python train.py --model="sound classifier" --dataset="read English sentences (LibriTTS-R)" --train_examples=15625 --gain_aug_db=6 --n_mels=64 --hop_length=160 --input="log_mel" --spec_augment=true --win_length=512 --targets=["voice"] --num_classes=2 --arch="convnext" --norm="rmsnorm" --hidden_act="quick_gelu" --mlp_ratio=2 --layer_scale_init=1.0 --inner_norm=false --subsampling=4 --layers=8 --width=256 --kernel_size=5 --mixing="cutmix" --loss="cross_entropy" --head_dropout=0.2 --init="xavier_uniform" --residual_init="none" --optimizer="muon" --muon_scale="original" --learning_rate=0.016 --momentum=0.95 --nesterov=true --orthogonalizer="newton_schulz_5" --adamw_lr_other_params=0.0013 --max_grad_norm=0.5 --gradient_noise=0.3 --max_steps=18300 --batch_size=128 --epochs=149.9 --lr_schedule="wsd_sqrt" --decay_fraction=0.4 --final_lr_fraction=0 --warmup_steps=1830 --weight_decay=0.008 --adamw_weight_decay_other_params=0
Rows from block 5 of a small sound classifier, named by matrix and row number. Rows with one number belong to one neuron. Each number is 500 + 25 x the weight over its row's rms, rounded and kept within 0 to 999. All counts start at 0. Numbers have three digits each. After the name is the row's rms in percent of the matrix's.
After each neuron's rows are labels from the 100 clips, of 14976, where the neuron reaches its highest value: "responds to" is what is common among them. Only what is clearly more common there than usual is listed. The data: read English sentences (LibriTTS-R).
# fc1: MLP up (model.blocks.5.mlp.fc1.weight, 512x256), inputs 0-127
# fc2: MLP down (model.blocks.5.mlp.fc2.weight, 256x512, transposed), outputs 0-127

fc1.361 105:492500524516510512527534532477509521480468458478504543519525498496489445528509438506493510507499454486490506511449517476507488564499485488519482496504485479505442506525490451448507494483476531515480478515555499504534538513497486508483500553491471486486527538524479499538547459525515487516512484484463481523506513504529500563525482527503507500475470450450481507554493496484535532519508
fc2.361 098:536498480503496479502492506507535489479463492497492458543484526487452461482497515515526478520434504520463539521505454524495485545524520506510515466490497464494487491489498472512486509482495503488511488482500455437497486490524492479530487503527507508482472458494498490487504483536496522494460489510483421500549485497491473512476488504493547570466443504440510498490510483535516476508494
responds to: voice: male

fc1.12 101:468482485552553502535487495529479480484499532467488522463532538495527488514470512457493475545497500521485525532552491519483476509517466453476471474480544539498519538480499459474539532509464529484515476511509487504499484510496472530529521497493482479500499490540486547479473508489496528484524489479444563511508471484502552478525457514508484511498514484489450475478517510482474516430493
fc2.12 101:558462509536510551505504498471514583504534526498503512503494544488460444512495513505474502491488509514562506486480507520488490501510523508537505512488481517469493482502525518497520469475512530515515476468526490487522534482471472527510473469494499510533490550487440505510520494483487513543532476476497514515486506548524502457502510546489547488485476486542514502522523548472510492524529
responds to: voice: male

fc1.342 096:509477491491520493511483477508484535445499506516492517499523510530506519524519459489490522498548499509502493464476483537512472478527517533483473526496532551527513472499514515495482468528456528517498490481540509493470454466477530501529510490472479532508474478500499490481471492444476494538538507531492464496494489520510517415457567502487493508522470451505456503503489462501460488458502
fc2.342 101:508507486483512488515494501510548520490500511496526497492524447499524500477510474529433532487538486524475487447503504499487511521481517512492499543444488526516488524525478524507497542514543524502474513533530440542509480523516493536565470534503529508481486500535507518465533496466511484503487535490480468462518478496483477497525486579510509463482508519546520500481458460506500498498486
responds to: voice: female

fc1.55 096:473521460507529521501496532520494527553532458477519450543488503475545507522520528508504493487512515533463509467489476537494436547487501463523518466510514494516523491530521499482547490465531482471503535466515497508527518511481490479504509539501458513479502502501501501527518537536480510474505485498457484520550500485451522509498528494491436525452447463518520492496530542525483529449502
fc2.55 105:494520492496506489501481495514479527508464460494471432491528561525522514499478506532511514527482511493513503489510499516453502497527533512534538517510527528473502520538480468532522477478506479487490506507488481501501469432501507506536502514473501489471496535495497491499453486552539494495514492495516461522500462516518509471508531500544515486484492549522489473433484542522474476504526
responds to: voice: female

fc1.483 099:479496487497495483535503508500463524518528545476495509497524509490464490453470462480483494445524514503507476457514497461475509555513495504539536469474504459486512496504506461504513516534496514500503475511554528525514499509485520518542526503510498441498491481515505512551497521496518467494484491528488498496466500481474537525505483499490462464536517467468528470502493529475538511502517
fc2.483 097:516466518466483540490471513487492522545489531524519497508497446500517492508507474505513559503487463504497492556541525537532510499546480530494503511533496498504529472490536473520563478557455496548538502513497497512532475513505501488484507493473486505514515553491485464458457488498479488504493479484509509519474515491470463487511513498512519514483497487550473505462483477473479496520475
responds to: voice: male

fc1.292 100:505454445512469517540560481493514493503464514486505450494464524536510515532523469480485535530525490506528503541517544512501520490504503513503467511518504519505478502429483530495496528481486525493481530514479485515474467488535486495488505548505500475495491524486520535435528548521505481505504514520458553530467532531509536511498535535536481520553499463459479496533521518468530533476522
fc2.292 096:482429484504481493486504532500512457551463445482532501507496510509495497498517504490476512500531473504498526503493520493478530487462454530513485478492522464546525547509449531478447490490492472505500501518526495530527488498511501465504500458552428500517487533438479510479512466450478510487530503475468508518518529537514506519517473482473503473450493493502487508494505499495510546501478
responds to: voice: male

fc1.130 089:516481525512511506487503516465504515522559504496490471543461505464489489501483540478509532504511486501446525469464532513520501510510478463509509504502466516511493500506483516502525501543470500502493487532488509457537498468446479513520495503515490522490526464508444498496472492501537532450505497501496510452468464507523461522502507544496489499498511508489471499532491473464538493515514
fc2.130 097:508523474522434501522501503505539504515482456485509452520536511467475491524476512508513547497468519486519504480492508504469493492544494519521473510502491517505516514478493481506509478490482474492506483504546512488519504529500532497552507450526505511479469439484532496516494483481502457479490473531495516510502520495477532477480509490474524482517506497496488472479531484541457444492447
responds to: voice: female

fc1.418 108:515480501551496464471494501443519517475480539496479500472521451515482510525510501495435538447473498507522516489479508543474542530496485469498464511502529492464510494553496514514559480513531509498518488505511504492499492528444473525492548501478499473533478552483501528509481495501489486547497561488495539490557460517506483521504450491497488516468473437478501478536447500472522533511498
fc2.418 102:468521508510457494503487499486500525527529527512523513521462536503504497530520517509518499503486515475491489505536515487509462479465534514521488495505473495487509503509560457496511552532472514439500479483450501464513493478458542517480514496524485517506471473488546488483511520498493466545489516509535522496538502538543470532537503491506492489496488483536489534494508526469545489550497
responds to: voice: female

fc1.317 101:499487510506467479505518494514475479537501473524532489514515472473499503455496498498464529469492520493515506507491531472534545482500538503443512507439488503498481513501506477477497529497509496475494550484547476505477537496519528510544500518505498518475493506522506531525503468508471536497480490485505524480503471460462537508479491501508497511459489490538540514529503456515463519477512
fc2.317 099:465495501509544485513509511452469519513507524460488527529515501454486493503511507518481510452473531506543487517501504446489505481498473520485520512501478501490482484491489511564518473529468511519534474495480529518497488524499533542520501502523531460503481503475491468490498466521518524537481468505534504501463491467505508489523513479491488501484506500522471460495504530474513508446440
responds to: voice: male

fc1.322 098:463491465486501473443500500475500487494512538511519476492478532479516451489544487535461540466513529529514535512479509508491492520464505520520475516524467496495463500478493489510495516503484524499521446510491442490487536499496474530535499515475452508496500525466495461517466528533488516525500440490477540516457531555510523532483481494523483503505510456509480500512501543530491500464538
fc2.322 100:557456582524497501512506510514467483508450541474484506508518515483490492539541517482500509516486491496485491474479535471495520520477480486492470475488474515504507426531481543539511498488494486501510490509495503498470482492498523525512491537488526496504437517467466489532483535463506557513474498557520491524499490476477478523528481468522482518463481481512489487489500510491512499494524
responds to: voice: male

fc1.430 101:509530461513513508507527454515485490524494460489491515521476535510505536494481495536473514514524525480466525478499479528498500490487511504486517501472428446487461499515512472452503496532517525526509486476557527457501533480518510504516472502481479498452501482506457471493482522496488510520494452536476522473545498510497479507501531459474524499497498488475520475459444533543505489476483
fc2.430 094:521508483490473489538500498512494517475480466515513513538487505510471519496489513499499575496493491446473505523481560466496475463503508489481516457487490493524495502454478482529556539493508529505464499513498484529531512498475516508521452515460476485485471505529533546475494504504502482520497545454486499490482493490514512478520486517524518514504488461536520513502530511480517537504535
responds to: voice: male

fc1.220 099:478540495512495554501493505485507480476497496512547480507458474522517507509495510486486493513501512520544486499519489498510499511498446469517475469480518508490472478506562484484487466507465512492512527489508544491547484488512495507501467477550538492468492467502480510464518556513528512505455510452511432486545553510500543500481528487527515521564521491495500477480512522514504493444486
fc2.220 095:480484525456499504460515502512524515467504473498517503512501520505492513495500449490517453510514501483549484495527499495529471463471487512461499538503495475502545506498462507471515461501490527477471511532473515480496496513503536473530469500522507489491501507495504482569446514513487472534470549495489467493474561493474519501479496509497499515480517508496445537473480498485519471482493
responds to: voice: male

fc1.391 100:521493482538479497500486477481507467558521492479527505476469499501497524536522472493523491483483493491519497514492524505485475521490493469492495527497493529477474488466436575527474496522526477483509493480491492505484519518502490475474455535459499498537481488464499466463463510548511480484472452497484476489507486530521489515475557530528463490481474445472492486482479536492489487457489
fc2.391 105:494497451531485484439527485509492515493505530475537455470469490501462517519456486531508504541497458510497490506476503507465500488488510524515519502517465453496524487513469504512508502479489502503505511498518483535503482521523472447518514439540500501527472491512527485530532506493480518526515462492534498518506560504506525465537498485499495510450497468470539462512473533523485540505490
responds to: voice: male

fc1.137 100:471504505540503495460493463462472531513514575513512470512462495487503480541476501549522536485486465493472481504525429490451483502497535513473519511485521500543514495506536494519538536541530475490520491488493482449499522462497502549473511518454483528527519514529515541468476513510495487504492486542488465498556474508504513541479485506466516531457482466464482506524486485502483503490464
fc2.137 104:471540541480507450472501494498514526514412503513514478520532516507541470472488557522512495536482519518527459470457524485480524442503470510487520499533541485507504473506526540505523472479484512508511482492466457496463502501479539510477486518488524524520526543497515523494448483514475499481493472510501487516495481520497501513494532465478551505508464516428487534507540546497507510508488
responds to: voice: male

fc1.497 101:497514519532488501487474499479515488446500501469505473469526495486547480502491536461482509493473489512534484543526503521559531496461498527461505487470492475499462495507522435486450536529506507495469489492507513490476517525501462528526550477499510465550467507501523553500519524454525484488483499492468529502505514478487511530564522512514503501507503503502511500491498498458479523463457
fc2.497 093:494499514538492446481483462508474508515545499454477538521508504463479472527486505482483551503464508525500506486469466517494504522482466469499523534503487521520542488490509514537496560505518508532499513516486555471508544495492509494471514513486510453548547495481538423517499475471514512470520482460514485523493444507480522519515512476504508499504515447514552503534427528501508504540491
responds to: voice: male

fc1.177 093:503490543452486454494482489498484479490521492489491535492492533520512532505523488562498503545509544496489535453487507497477496482500475485529541439522480479508484495505474525514470469492543503533500516505533510528473479494482510555463520516460493428527484502460508489479468511462508509475529506497493503496505501496483546528476485490496466517485492503541505522482509534495490482548511
fc2.177 101:475523516516482475552543498456510505471513478518515526465532479497537489467485478526469517494474477497526533440522497529461506553509512512500491488452512506527505531547513518494505511541530472506520546455523501509526451494497491505508450504493539476487528479515480517502522485506518491488529484487479520510488516508539511497506504566490462501471496523507478469508517426489498508519494
responds to: voice: female

fc1.231 099:509496472525476492519490494484489491493473492509480521511542519514431496512499508533489492527482511533525495519505499514512549485533475475487458475455514534511493491503541507512465494518497447475516562511495500523524497543519464492478497476484477489502502528519463530498484510521516501476533507499515510503521485465539523537482494529478467481474498493546489543538447518496456482515490
fc2.231 103:484503516467499526513486495504528478536480529492506479501521448499496504509510507515504489523481482512519481486497495494487472478498517478481553526522498459544512532504515545554511509507471510520515507497495466497486488500505518496492532521490487520510472507503484492505553513524493546514521469473476496516525534498494489514493508456536497487508469532520502473486516488535491525514451
responds to: voice: male

fc1.233 102:471452484516454514509503471503478470530502510465413479527501494508508475519462482486503552483527491497551519530491474482527562476462565499504448515489507491535443482524523522520484443488505518560488482509555472474489500505474476483519544503522509508501450508513470491494527503513457449505514522500557494510524485487550499517517485487516480494504510465481557539498505486488475488510435
fc2.233 099:497509514516473511490467493505492523526506511472484507462491479515515555492481475486521496472491496523501503469521486497484494503504504494507502529546482536483521486484530517490500485516522478467483474496484517524474561487517516549513500457454505526476525506467482493490481496484478520497511488534472556419486512527475491507530540473515540455502491511483583450518482447519522484489560
responds to: voice: female

fc1.246 102:472492471475476516528487523523494522503515515517482478496474490484484444477496510533538493463545493493563491527503496513501489486532524481498503494531487499533524454484463478515461451476509480464459529528476490530505510514487522560502551480485510486506455502544480501485547484539529463476515503493512510516505550477497450499493525530483536537495464548542516483517449500528501490542469
fc2.246 098:523500525484533478481542503495463481498517508510487505466463501467498495487463474511495455522488546528483446524487489452528464502492482439513467563508502480527527463530522458513519487509491463490453496479492541544526487484523537494490463462474523503502453518507509511492464533513513498522531481488481508481498454506504512527579464542495532486534506543452473510445465496515480480510517
responds to: voice: female

fc1.503 095:439469486523484517505513491475485547494520467479491472508517497486450513516461538491500517504503499502527550485455526502527477510481532520510526500486501531483519468517532524515524487484508494505515467486514535508499494432488527499438506521474528518501490539540524517510477475501507524544515492513527439531511483540492527521512482487492549462527514530504484461515486490519526477519494
fc2.503 099:505537456463476487487526519492500562541500496472504502489506481461544538506465535489499494521506545545503488484496500519494479509503501521449454516480491509516479515521533523507476507551506491451538528529541519471484492478518523535556434541458515528507500477474485496488477491503497488488485512422533501500467466453538489478445506478515508546509489492518519521518506501449486526506456
responds to: voice: male

fc1.2 097:471516461469527493490486486514496455513525494478509516535469530491485504480495516559481506460513500517515515478518483528484487519492495516451534489460524472529494520473491485521503521487535492481519517516502484517501504534510500478462494497517494514500499502512454497519508469484461500452502475488515506476508518461480532508472475486496517465470483492478494522557450479506475497485521
fc2.2 097:473503523539534483523445471565521483535470475534493476479516486500516479500446509477503503522478521572503526453511497512490490561473549486510488539543496472554487479491460494509523461493493477492474464516509502499539504503536501499489488515523528470541475508519516499505514518492488511485473487481507509506486486503473514480495507496535526462492478483487470461437484502482513497471487
responds to: voice: male

fc1.162 103:528493500483496507487507521484530512494500533437505479513509517481486513495529503507491496465492478541543470516493494493525492501508491494467524506473525525471507496508496496484500529460498527470512511487484472498470526523498468496483497530508535454542462486481565500470497501482472520473490499464527506470520555533531488499487529497533506527476491466501488463507483505487523493521530
fc2.162 095:508544486490556510490485516508472476482508492489506530476470506462550488496452454466500513515523459490472501441516507494470475497450533473490519467486508533469519515491495481539517465475506473548504499470455503514496469490521454492516529530503516504496529464520491496488523548524476489490506502453521509502519476469520506520467506470476507511493559525497488488474503490490514463531496
responds to: voice: female

fc1.319 099:489538488495461497525487465473486492526497484488482525495497486504506514481439479484473491518459475506484520510525480531481524549504508553503481485470472495525516512541501478484505517477466491500526512506503501483480548466547519488507511498418473489509516481475525520496500521483494542518484513512471525509519472477479488504457487498510492489511483485498513506473488492474492464493467
fc2.319 098:468523507517511521497500523504502500560491513514496486486513476516540456450514507503470523493514502519521492507504489477507490505476463518464501503478467457511463522494502472526505459503516510496508504488476502495531445486485489512514437482509502456489434493525557534493507511540526520449524495480523502517493528520521498510514505500483520542501496505513486466499472510532524531492472
responds to: voice: male

fc1.194 100:552507447520503500496498522512495529531527497477520474475486494496523540488464537506494515504524504478485538494505504500527472523482507521446498500541548505512478474518522486486449506495524485500486506495463508503487513574516488493538491532516486516491539467506481545524507524518497495530472477471508484543490504474541472464478506538533482494496520470511466512492496528489551468481533
fc2.194 093:515506513541467546476500536486548499477527558501494522504483465488481468504516498494511515538514547496476483524430470554466511508506523460450497502495508536499491535546491532511473528454530479478500499496464523493510502501494491463485508503466467498464526548495497496472471482508497493507465524514466440527511504529465511461495550505502545481518546527524502482515501511472511504488467
responds to: voice: male

fc1.355 104:501509455486500518512511469536491534506479474515469491476449531503492472486454449476525516503533510500533555486499491477495505537550535534513505501483523523475555469502484525518544488508496492503496521451477463540503520491501507516506483466566521524485529524513505480501522475482476499493516515522533446486455522485458457472532481498507465490483530451473543481496512497465486500515508
fc2.355 100:500488486524512447521501544521492478472517540485509501471483465491519527499507529520503459499513477503442501496485466562518496485480507479492498531508494549491464510471521539454498514526493552493527492482485503480480515508474451484529516511515505531497541482512496495454464524459537459492515507532491498488527498522503485495460483510449483469500496506489470502479511492520474490553492
responds to: voice: female

fc1.11 095:489454555521542554458467508521501531462501523549504491489481480515493472480509513531499490506473474500479487518500553529515511517545507528490510492530490482488517529517505506504489501482461536518468470530480534436548502532508502524466524528466510509510488435523524493467512455535494472484507523476529508495487512496492498526485504526498489506548519530515552557510479498501474514517462
fc2.11 100:515457488489502451507528528481506515484525501506510504508489492506508503514530477498502496503498480524539494511471457514499507512523505518478505471504506494497471487447479436522509501500477498511471527510545483516495481476528557509524493502504499494527567511530499469534466542494466504522474567487532528489469537483499477466471521473538512490512565489528511478534501463485493474505561
responds to: voice: female

fc1.280 101:480515516484527495519502489484510462452533491464501489501497505506542512504492500514453495509486476500503502541491518540498484504520450480490489487513495496479492514542497499508469484536497476522482528491525518487468495503466519469529485503556496495516511486499442545512471508465500537560468484537497487458535550522510485501453516518479510510496504517493454485505440487503551471490479
fc2.280 109:547518475475514522525445503487501476463486500482490457465542451474478451517468472457496534497493510519486558537496512532501516541511501496538516499503533483506472525491500558485482513461497516497530481495517518524517475503504506506505475504499493482505477521480491512480500470497518532522454536514510488437498507530522511457457511457503536527490469490496487516509512491549519466505482
responds to: voice: male

fc1.357 101:521492482529457490508508476496484512503497507466482514524529469466475504472501511473478509429492533501552527531510543536517499470478506506495504537508497507511532550503484447510479475514506483501512463486490487471496507466502502489502507526481495469468505501489503525506456503469489512508485481550531480527517486502495506522499463499469521541473481561513507495559512486508484491502496
fc2.357 101:533486527533465453512541510485523522522518484480519436467474499501529509492480479506466522464496484486497500489494519515520497499531520492458499490496494468506535535495486487502507517537469491483534481483507439480529467516482461533465490514482474532513471515468520462529499499520461499449489530533492489543513488472482494452527530525481524501475518529499512514548481504512506529542503
responds to: voice: male

fc1.325 102:517525474533510520516506477516494429470479548481481493498478431521509493509501477505504515516479496450474496540492488492530499538467524525502519563498524498464516496510503520516540525449510531518511489497453533515513507516483483512519486512468505491528490537527528480494491549543505490511484528500475517514494484527488490518492504500535524482498518468506514498484529458483487571497493
fc2.325 098:476507543479511536486526498456495502545517469504521517523474498497424552481532476490497501438416483511517523499509480486525501523518465503497482521505535499504521497520498522442485504495485483515517498509507524494508511538479488516502524486511558489489514509492509497518532508476473489498468460510490478492565509495487503441490510478450487517508518478522559498501460519492496516535491
responds to: voice: male

fc1.79 099:515500496507529481484518486498524486512511484496526486519515519499512501494461501535522476489504508510507535527513414480515477519471492483494552473479494500518490473502529527501507484479528465501492481475503469465549497495516448479510524534526530482481520559510523492489473505524490523510488509459523547493545519475530527492537492493487489474500510507470557495560507495520473488455538
fc2.79 106:501497463497499515554503496505449509552513498503478487519520538495477538490526489494472498495477497559489519535468524497495469500533500453508503504466494483523503513530470510484497514517514487484526511544506468498505469502564496495536442496536543522537501513488527524492508538444474498452529498482508529482510541491535486480512493509481525432534468503512523514485498535492516494499519
responds to: voice: female

fc1.411 099:485501497491496523475514472485481536532532503466512487520509527489509483497449564493489522523511488496515457505501494511483505502499507514502514511514482480524501460511488527486497504495519520520504503494448508534497535508518505485474506503510548467510504522494480514481439524525464494493494493488481555482574478544440514458520510511476474508546458523490530507512467483478485495479530
fc2.411 095:492499539496470487499485488540482520508506509513525537492463488457523513499532547492464479481508492498473508476522522520526466513538474553512533565556456500532473562518493518510415477488498487511489497494478506541500495454537474510516519519451489501502541472479473501481486453522462476469474502513517496492505477494503472508515465474510518538538520428506474498522519515502468499445479
responds to: voice: male

fc1.487 099:481518510526465499489505457527519501518508495485529448524533466474515475473502480558482499492508510457451487498497480530469467493446485510504527553522528553501443494503489517486503466515462566531469508480481523491502457495506443501513502465545501526553503471478498515502538525460460472525490532542491520540530519501527513584483495515479523517498508494513516445503491495517557504500524
fc2.487 103:495550518517526498480509522517477482483537499479493493503522506516499490505484515490449484521469482523509452497522532514522503473478543492506501448491492498499503482431497479527506526503461463540439484468489471503473539500485484481442515495545474470508516464485534502506492534489473511505556522499535501502539487496499530505505475509507470487483505494544494506499468510476516512500531
responds to: voice: female

fc1.217 095:560509493491542478478465506539518473574487515519532545544476515480503558539477479495473510535506482482502477466519498482472564511506471488488474455474473470510497516502488538503500535522476508505479514494517488562524517479525500517514515535463533503500489503479489510480504535520495497500483497523467448493499519467494536448491488519481476459510522519524485502459502476522492536520500
fc2.217 094:436489456496493531498512533510534561515527475501511524482548479503495494477523465476482473511532476508530496479496479518483560496491501466455474489468485506500516474488510543513538495486499505499532498510507524529505521483496533512491520506477542496525484458523528493508482550476482519474499522480527493483491484490494543498531514516477486520494495441475495531526473532523552549508471
responds to: voice: male

fc1.67 100:516546482480502513490512560491457497532519522516484520537469502498492499487474541537517524492481535499497492488451517474490504499499465479490510474497531496479486524506502559516499479496473563489486511502503478528493480487487458493492515493498533462478528478478496487519475505483487498443481462506490509503448474490523541489488444515497495476451488545469522468456494488461492517497504
fc2.67 102:452530461476495494529495488474525497508481488483495468541476535461465500506487494492496497476506536458520479459522473504479539517529503531500473489479533492500517493537530528497497497495457503482495500519493487523526495492524440499486517556508505445495532534500557508503504473515490520519505510541468505516534513497507494502518477507503479492506558489511531490481512551535469489504465
responds to: voice: male

fc1.193 105:510508481502546453519492525521434551469439497505465448528527485491499530488489509508502531460515480477483509508505452480490503499493490496491455495463487501493483460493495489514459484493509476534509516433505512528465508497524511505525496470485483495514540523455495520500512517520488514468495478529534538492485485565516494537500491507508502486494513532486522516474466477485524504504499
fc2.193 096:492531477497513493479491531447534497497458500511472504489521518510510526452509486469489479521501477480521471491501505494468484552503520494527436496493514505504457517527478475548476477541524523482532533473517521484540548516465511522437469486469471514516487487509488464488430504504510489520506519487483492509509477469488503493538500517496509500488484504525512482513519507498535493514509
responds to: voice: male

fc1.360 104:501502534475539556497478475525545524503471534541523516481507500476517541503455488499495549450538483527480449522450526518480493488536514483485478458497490489529493493480523505532464497527464505494507483502443471532512507494486524549479511487474503484527489507522496521476509513533494472511508486493487489508503489497524498478487536448483513496513527520501490483520487456522489499509497
fc2.360 095:508493500485491512513512493513496533532532531523463507474482517548488511499506478525493486468474451530430504477504482482497526481512481476470528460474497502502490515469472525498494449498518475508478511501506473508491511531511513542482558489489531511489502498494488512536505510479461459527501496526514532494480484490481520497446483508530490479489501503531457515528488495524507512471506
responds to: voice: female

fc1.207 107:522488478470451501498526491503478466466545492526480485514495558518519483511488467525493526533514462537500518468471485496507495490506507513514499509479507524529512486534468523485545532490525481512504465507433524474478508471476503489522552509507526493566472515527531510482498459497540518506539477491533508452477510452516500495488506500495450507501488440470485502447442510501471490506521
fc2.207 104:478532547505466504496503492461494471495467472514492440499469506496501498476503497474501474477537490498487481502489503486486485503462511509475526510495544482448513508500494495518543538481517520454420450533496528448490457546498509474523515517474499511534522479537472505522463467508513526504500530473512479480527506512496468512477484505530507508501515494487490465509512495447522500498498
responds to: voice: female

fc1.385 104:533510534478485544554475519504491482517526551494489479478500467527502494469450485480536510508505510467510474467490506491487508521523533466527525459533518495488497500477504524500483489475530489466479536516519506494538535525500498464479444467536504504512491508510477523483516528524475471527479479459478508542503431499489481504483540513515524486485499485515533508497491473511505458530483
fc2.385 101:527514480478495514537495529445528511489448473458536475496537475436502489500519526504493520498470483496478485515556500525467509466502471529516492492491486506502504479501490517505495416508533527487477540519490501513448503525477508486509529501494517512537525509461536519502501469495519457537483505481486454494544537563497569506506531502465502561506499544467512479506480518516522500499522
responds to: voice: female

fc1.481 100:518483521512532508495496549506520495499539477514543526492510479526510489517476489475444508537532529466509484552475508535510492503509539446487537484491509516468450508470513530468445468514505482521515514439485502530531505495544523505514530475535480537519461488475491494508476517481555505508455511534491505484541474503451522521484517512484476454463529524513521526557498503518485543483508
fc2.481 101:473501532497513475464526502524467487502499506440471460508486461519498494507494495489501469555488499491510511512510494496500515484507514491521475505516516503521496444511499515499502490489550541495500515482499531469494488500510500504500489493457535547487469512473498513476494501520541468473499512543489486482525488504494441486543493525528507477490531509546486523490504533453519511465479
responds to: voice: male

fc1.225 097:468486500502509522476495495492517556491504480527478552477508513471554493543488491486507541456485528548487473471507475510482480567511518475459511508460515487494503543514476472551545493498516448490512512531511504539504471526519530468511526487467478536530435524507457534519524511518479498466519514508500535531468498462536515484468505505495499489429497495474474443487490499523544478503536
fc2.225 092:478552466469526488476516504499515523486511463502484523482485489487488494487550535501464492521471474487477519481463536481495493476504525519447487507471507507495505526492497488490432506481491482523483478492512509529467491530478507517453538500511500496462462552536497458503483471537500545511544549496471486503504531530511529512472498472492460468524462454507457538485552431504486487530467
responds to: voice: female

fc1.75 105:475517491502544481499547501478560505527520484506488534469523547515482489507480530516474487560480486486479532497507485520489524493453509456503540495535493526477525523515470457512497495551499519498456519473483466545472511475522529533487503484460510499490491452563456467444486503491498468546475480457494531468468472551504536485470507542516534488526529473465521518475535535545492493532499
fc2.75 104:482500498495512493466507501538489514548510476513470489504522509493466481493478503444488484540503483492517488474496481498506536451507500456520526493537455471486468526437500504534491482506473575485498480487546515480453515488557516497455521476529517464500482482467504508495541465475486471507513494505451514499545465484498490503459454487473519463501499490471489501495456541496512504461532
responds to: voice: female

fc1.310 095:491530542530519499543473525498503501487458497562506482484495504532504544502499492494473494495541477498449510473460475535498549503522497516497506493455478450483524489525483498467446500472501497511451493520476471470483516540474544485462518468523543492536515476552521467480543524528493454490477509489525487477514551487520520473503515489491451475481520487509517537541489492539533450499463
fc2.310 102:512529527530491500476522482536459512471472492495482508495500486449489505468508480510544491460504551469479526503510443514508493515471480488529478489503535487550467510499473475477527505477502489535460482479559533503522522515472503522512534499498516510521478479499509515492512468513513541509512490471528513482495511474482525452505525542524438512577474496425453506495524521504519516480524
responds to: voice: female