config.yaml
arch: "convnext"
model: "sound classifier"
dataset: "read English sentences (LibriTTS-R)"
train_examples: 15625
gain_aug_db: 6
n_mels: 64
hop_length: 160
input: "log_mel"
spec_augment: true
win_length: 512
targets: ["voice"]
num_classes: 2
norm: "rmsnorm"
activation: "quick_gelu"
mlp_ratio: 2
layer_scale_init: 1.0
inner_norm: false
subsampling: 4
layers: 8
width: 256
kernel_size: 5
mixing: "cutmix"
loss: "cross_entropy"
head_dropout: 0.2
init: "xavier_uniform"
residual_init: "none"
optimizer: "muon"
muon_scale: "original"
lr: 0.016
momentum: 0.95
nesterov: true
orthogonalizer: "newton_schulz_5"
adamw_lr_other_params: 0.0013
grad_clip: 0.5
gradient_noise: 0.3
steps: 18300
batch_size: 128
epochs: 149.9
lr_schedule: "wsd_sqrt"
decay_fraction: 0.4
final_lr_fraction: 0
warmup_steps: 1830
weight_decay: 0.008
adamw_weight_decay_other_params: 0
Rows from block 4 of a small sound classifier, named by matrix and row number. Rows with one number belong to one neuron. Each number is 128 + 32 x the weight over its row's rms, rounded and kept within 0 to 255. All counts start at 0. Numbers have three digits each. After the name is the row's rms in percent of the matrix's.
Before each neuron's rows are labels from the 100 clips, of 14976, where the neuron reaches its highest value: "strongest on" is what is common among them; "loudest band" is the band of the loudest frequency at the time of the peak. Only what is clearly more common there than usual is listed. The data: read English sentences (LibriTTS-R). In brackets: how many of the 100.
# fc1: MLP up (model.blocks.4.mlp.fc1.weight, 512x256), inputs 52-103
# fc2: MLP down (model.blocks.4.mlp.fc2.weight, 256x512, transposed), outputs 52-103

strongest on: voice: female (92)
loudest band: 250 to 500 Hz (31)
fc1.509 105:082148099167121136085104138124141091168120119076163130121110075143177156118166143089101082134119118130061078124134112146145135135097131135103144132175128120
fc2.509 095:091123151124196155087110108137165116088140132126137176125111130084157151150127116097122035105097155067095110143118118105073139125118082130146127043123105099

strongest on: voice: female (88)
loudest band: 250 to 500 Hz (32)
fc1.76 096:140115124170106121137183075141101104093116197125131109154149096092153063176149168106104139102130120082116164067142140138135184137115139135084124141150100122
fc2.76 100:145124074109136116045152158095155147144106134178109146113132126091113120121080187124179129108170116157156076140155125177130181117096094117171168136168092102

strongest on: voice: female (94)
loudest band: 500 to 1000 Hz (28)
fc1.194 099:150160091115133140114126082137089077126122158149170148081175142100090121122158112119017128133134127148133093139059096110144172111204096123162130138177086164
fc2.194 098:134123137105182109127095162110129092163232189078082144114146134112204130144126118088141201079146099159109119139179175130132127093077117129140087117149128088

strongest on: voice: female (98)
loudest band: 500 to 1000 Hz (25)
fc1.354 096:190090111102094185157123078058087135099148132137134125150145132135095083170163103155119146113119083129097093194141148084180162117124070096077150082168124139
fc2.354 097:150115147170150115099162071166111098099160136102118050110124100173204126135098120166121168123092140131183148167115079059113130085158122108120076132143136116

strongest on: voice: female (89)
loudest band: 250 to 500 Hz (31)
fc1.480 102:105138040107150162114091116173107131102145111096141100115156108110144179155071109136052086157139155110166135134166112136120111133139151101156138118104123143
fc2.480 104:160131154143128122123171123162105150163120152144131122157166161170082123174094171117151122138147145098137130155138152115070084144144127051126164136113171059

strongest on: voice: female (86)
loudest band: 500 to 1000 Hz (25)
fc1.221 102:173122128137122109105138185125116103124117143178126101084108093140113166121146088114154140176088164118097144127141156149196125161118154114175146058098144152
fc2.221 099:152126111088076150124164114109067111219073148151084067127159153132136135145061149105144161166092093139133134135116185175080109139065083100152053124160113093

strongest on: voice: female (87)
loudest band: 4000 to 8000 Hz (25)
fc1.437 105:157117125119143157141164164170088152124110101108088085116113103132091039169141127164161162147151100099163133116135110171126147122084099117132104125164121164
fc2.437 101:121181092131178108123157153211033128097091142076105095142145139138095112130155098117081120056058144135117143099087146175102136127136145172118111120101150203

strongest on: voice: female (94)
loudest band: 500 to 1000 Hz (25)
fc1.447 105:077125130116130151098138089099055142156082121095190095123121106170109110064138120148146149164103209108146137110113157124186133150131151132154201154165122114
fc2.447 099:131108176149089156196141105106123142129122122152179135107160123147100137196130131191045132107165167100138140149142081188144154119090124172158115069108139146

strongest on: voice: male (96)
loudest band: 250 to 500 Hz (31)
fc1.77 104:125150076146159101183112157094096116065135150071112196132097185059105162095098112135129127114083111146155141098162119132112122163110164115066144127171134216
fc2.77 098:088186112120056097104094164150156161145150154098121083114171109091140090097121086108095208136098182098118090151100116134090073100160090134110132080185170159

strongest on: voice: male (84)
loudest band: 4000 to 8000 Hz (27)
fc1.227 099:122093109128223151175100130168136082096106102127134120176138117131156055146058105100105135114154088151142131179153177138099123162190141112140156163128158090
fc2.227 101:113115138110111102120160131133151187080181152167105145106132089122134158119149166142141123132102139126075184135115108150116119124143108073108106114223133144

strongest on: voice: female (88)
loudest band: 500 to 1000 Hz (30)
fc1.425 100:140134185153154179081132135115110134155163075068113127098145151140170183123183082124047112116076135147184068138130083097133163132110139154096067109131091129
fc2.425 101:142160090095121135092125099132115119146183139162109128162110189171169135159114167130139128116136112103151135082183151184154150122123117174110084138167115086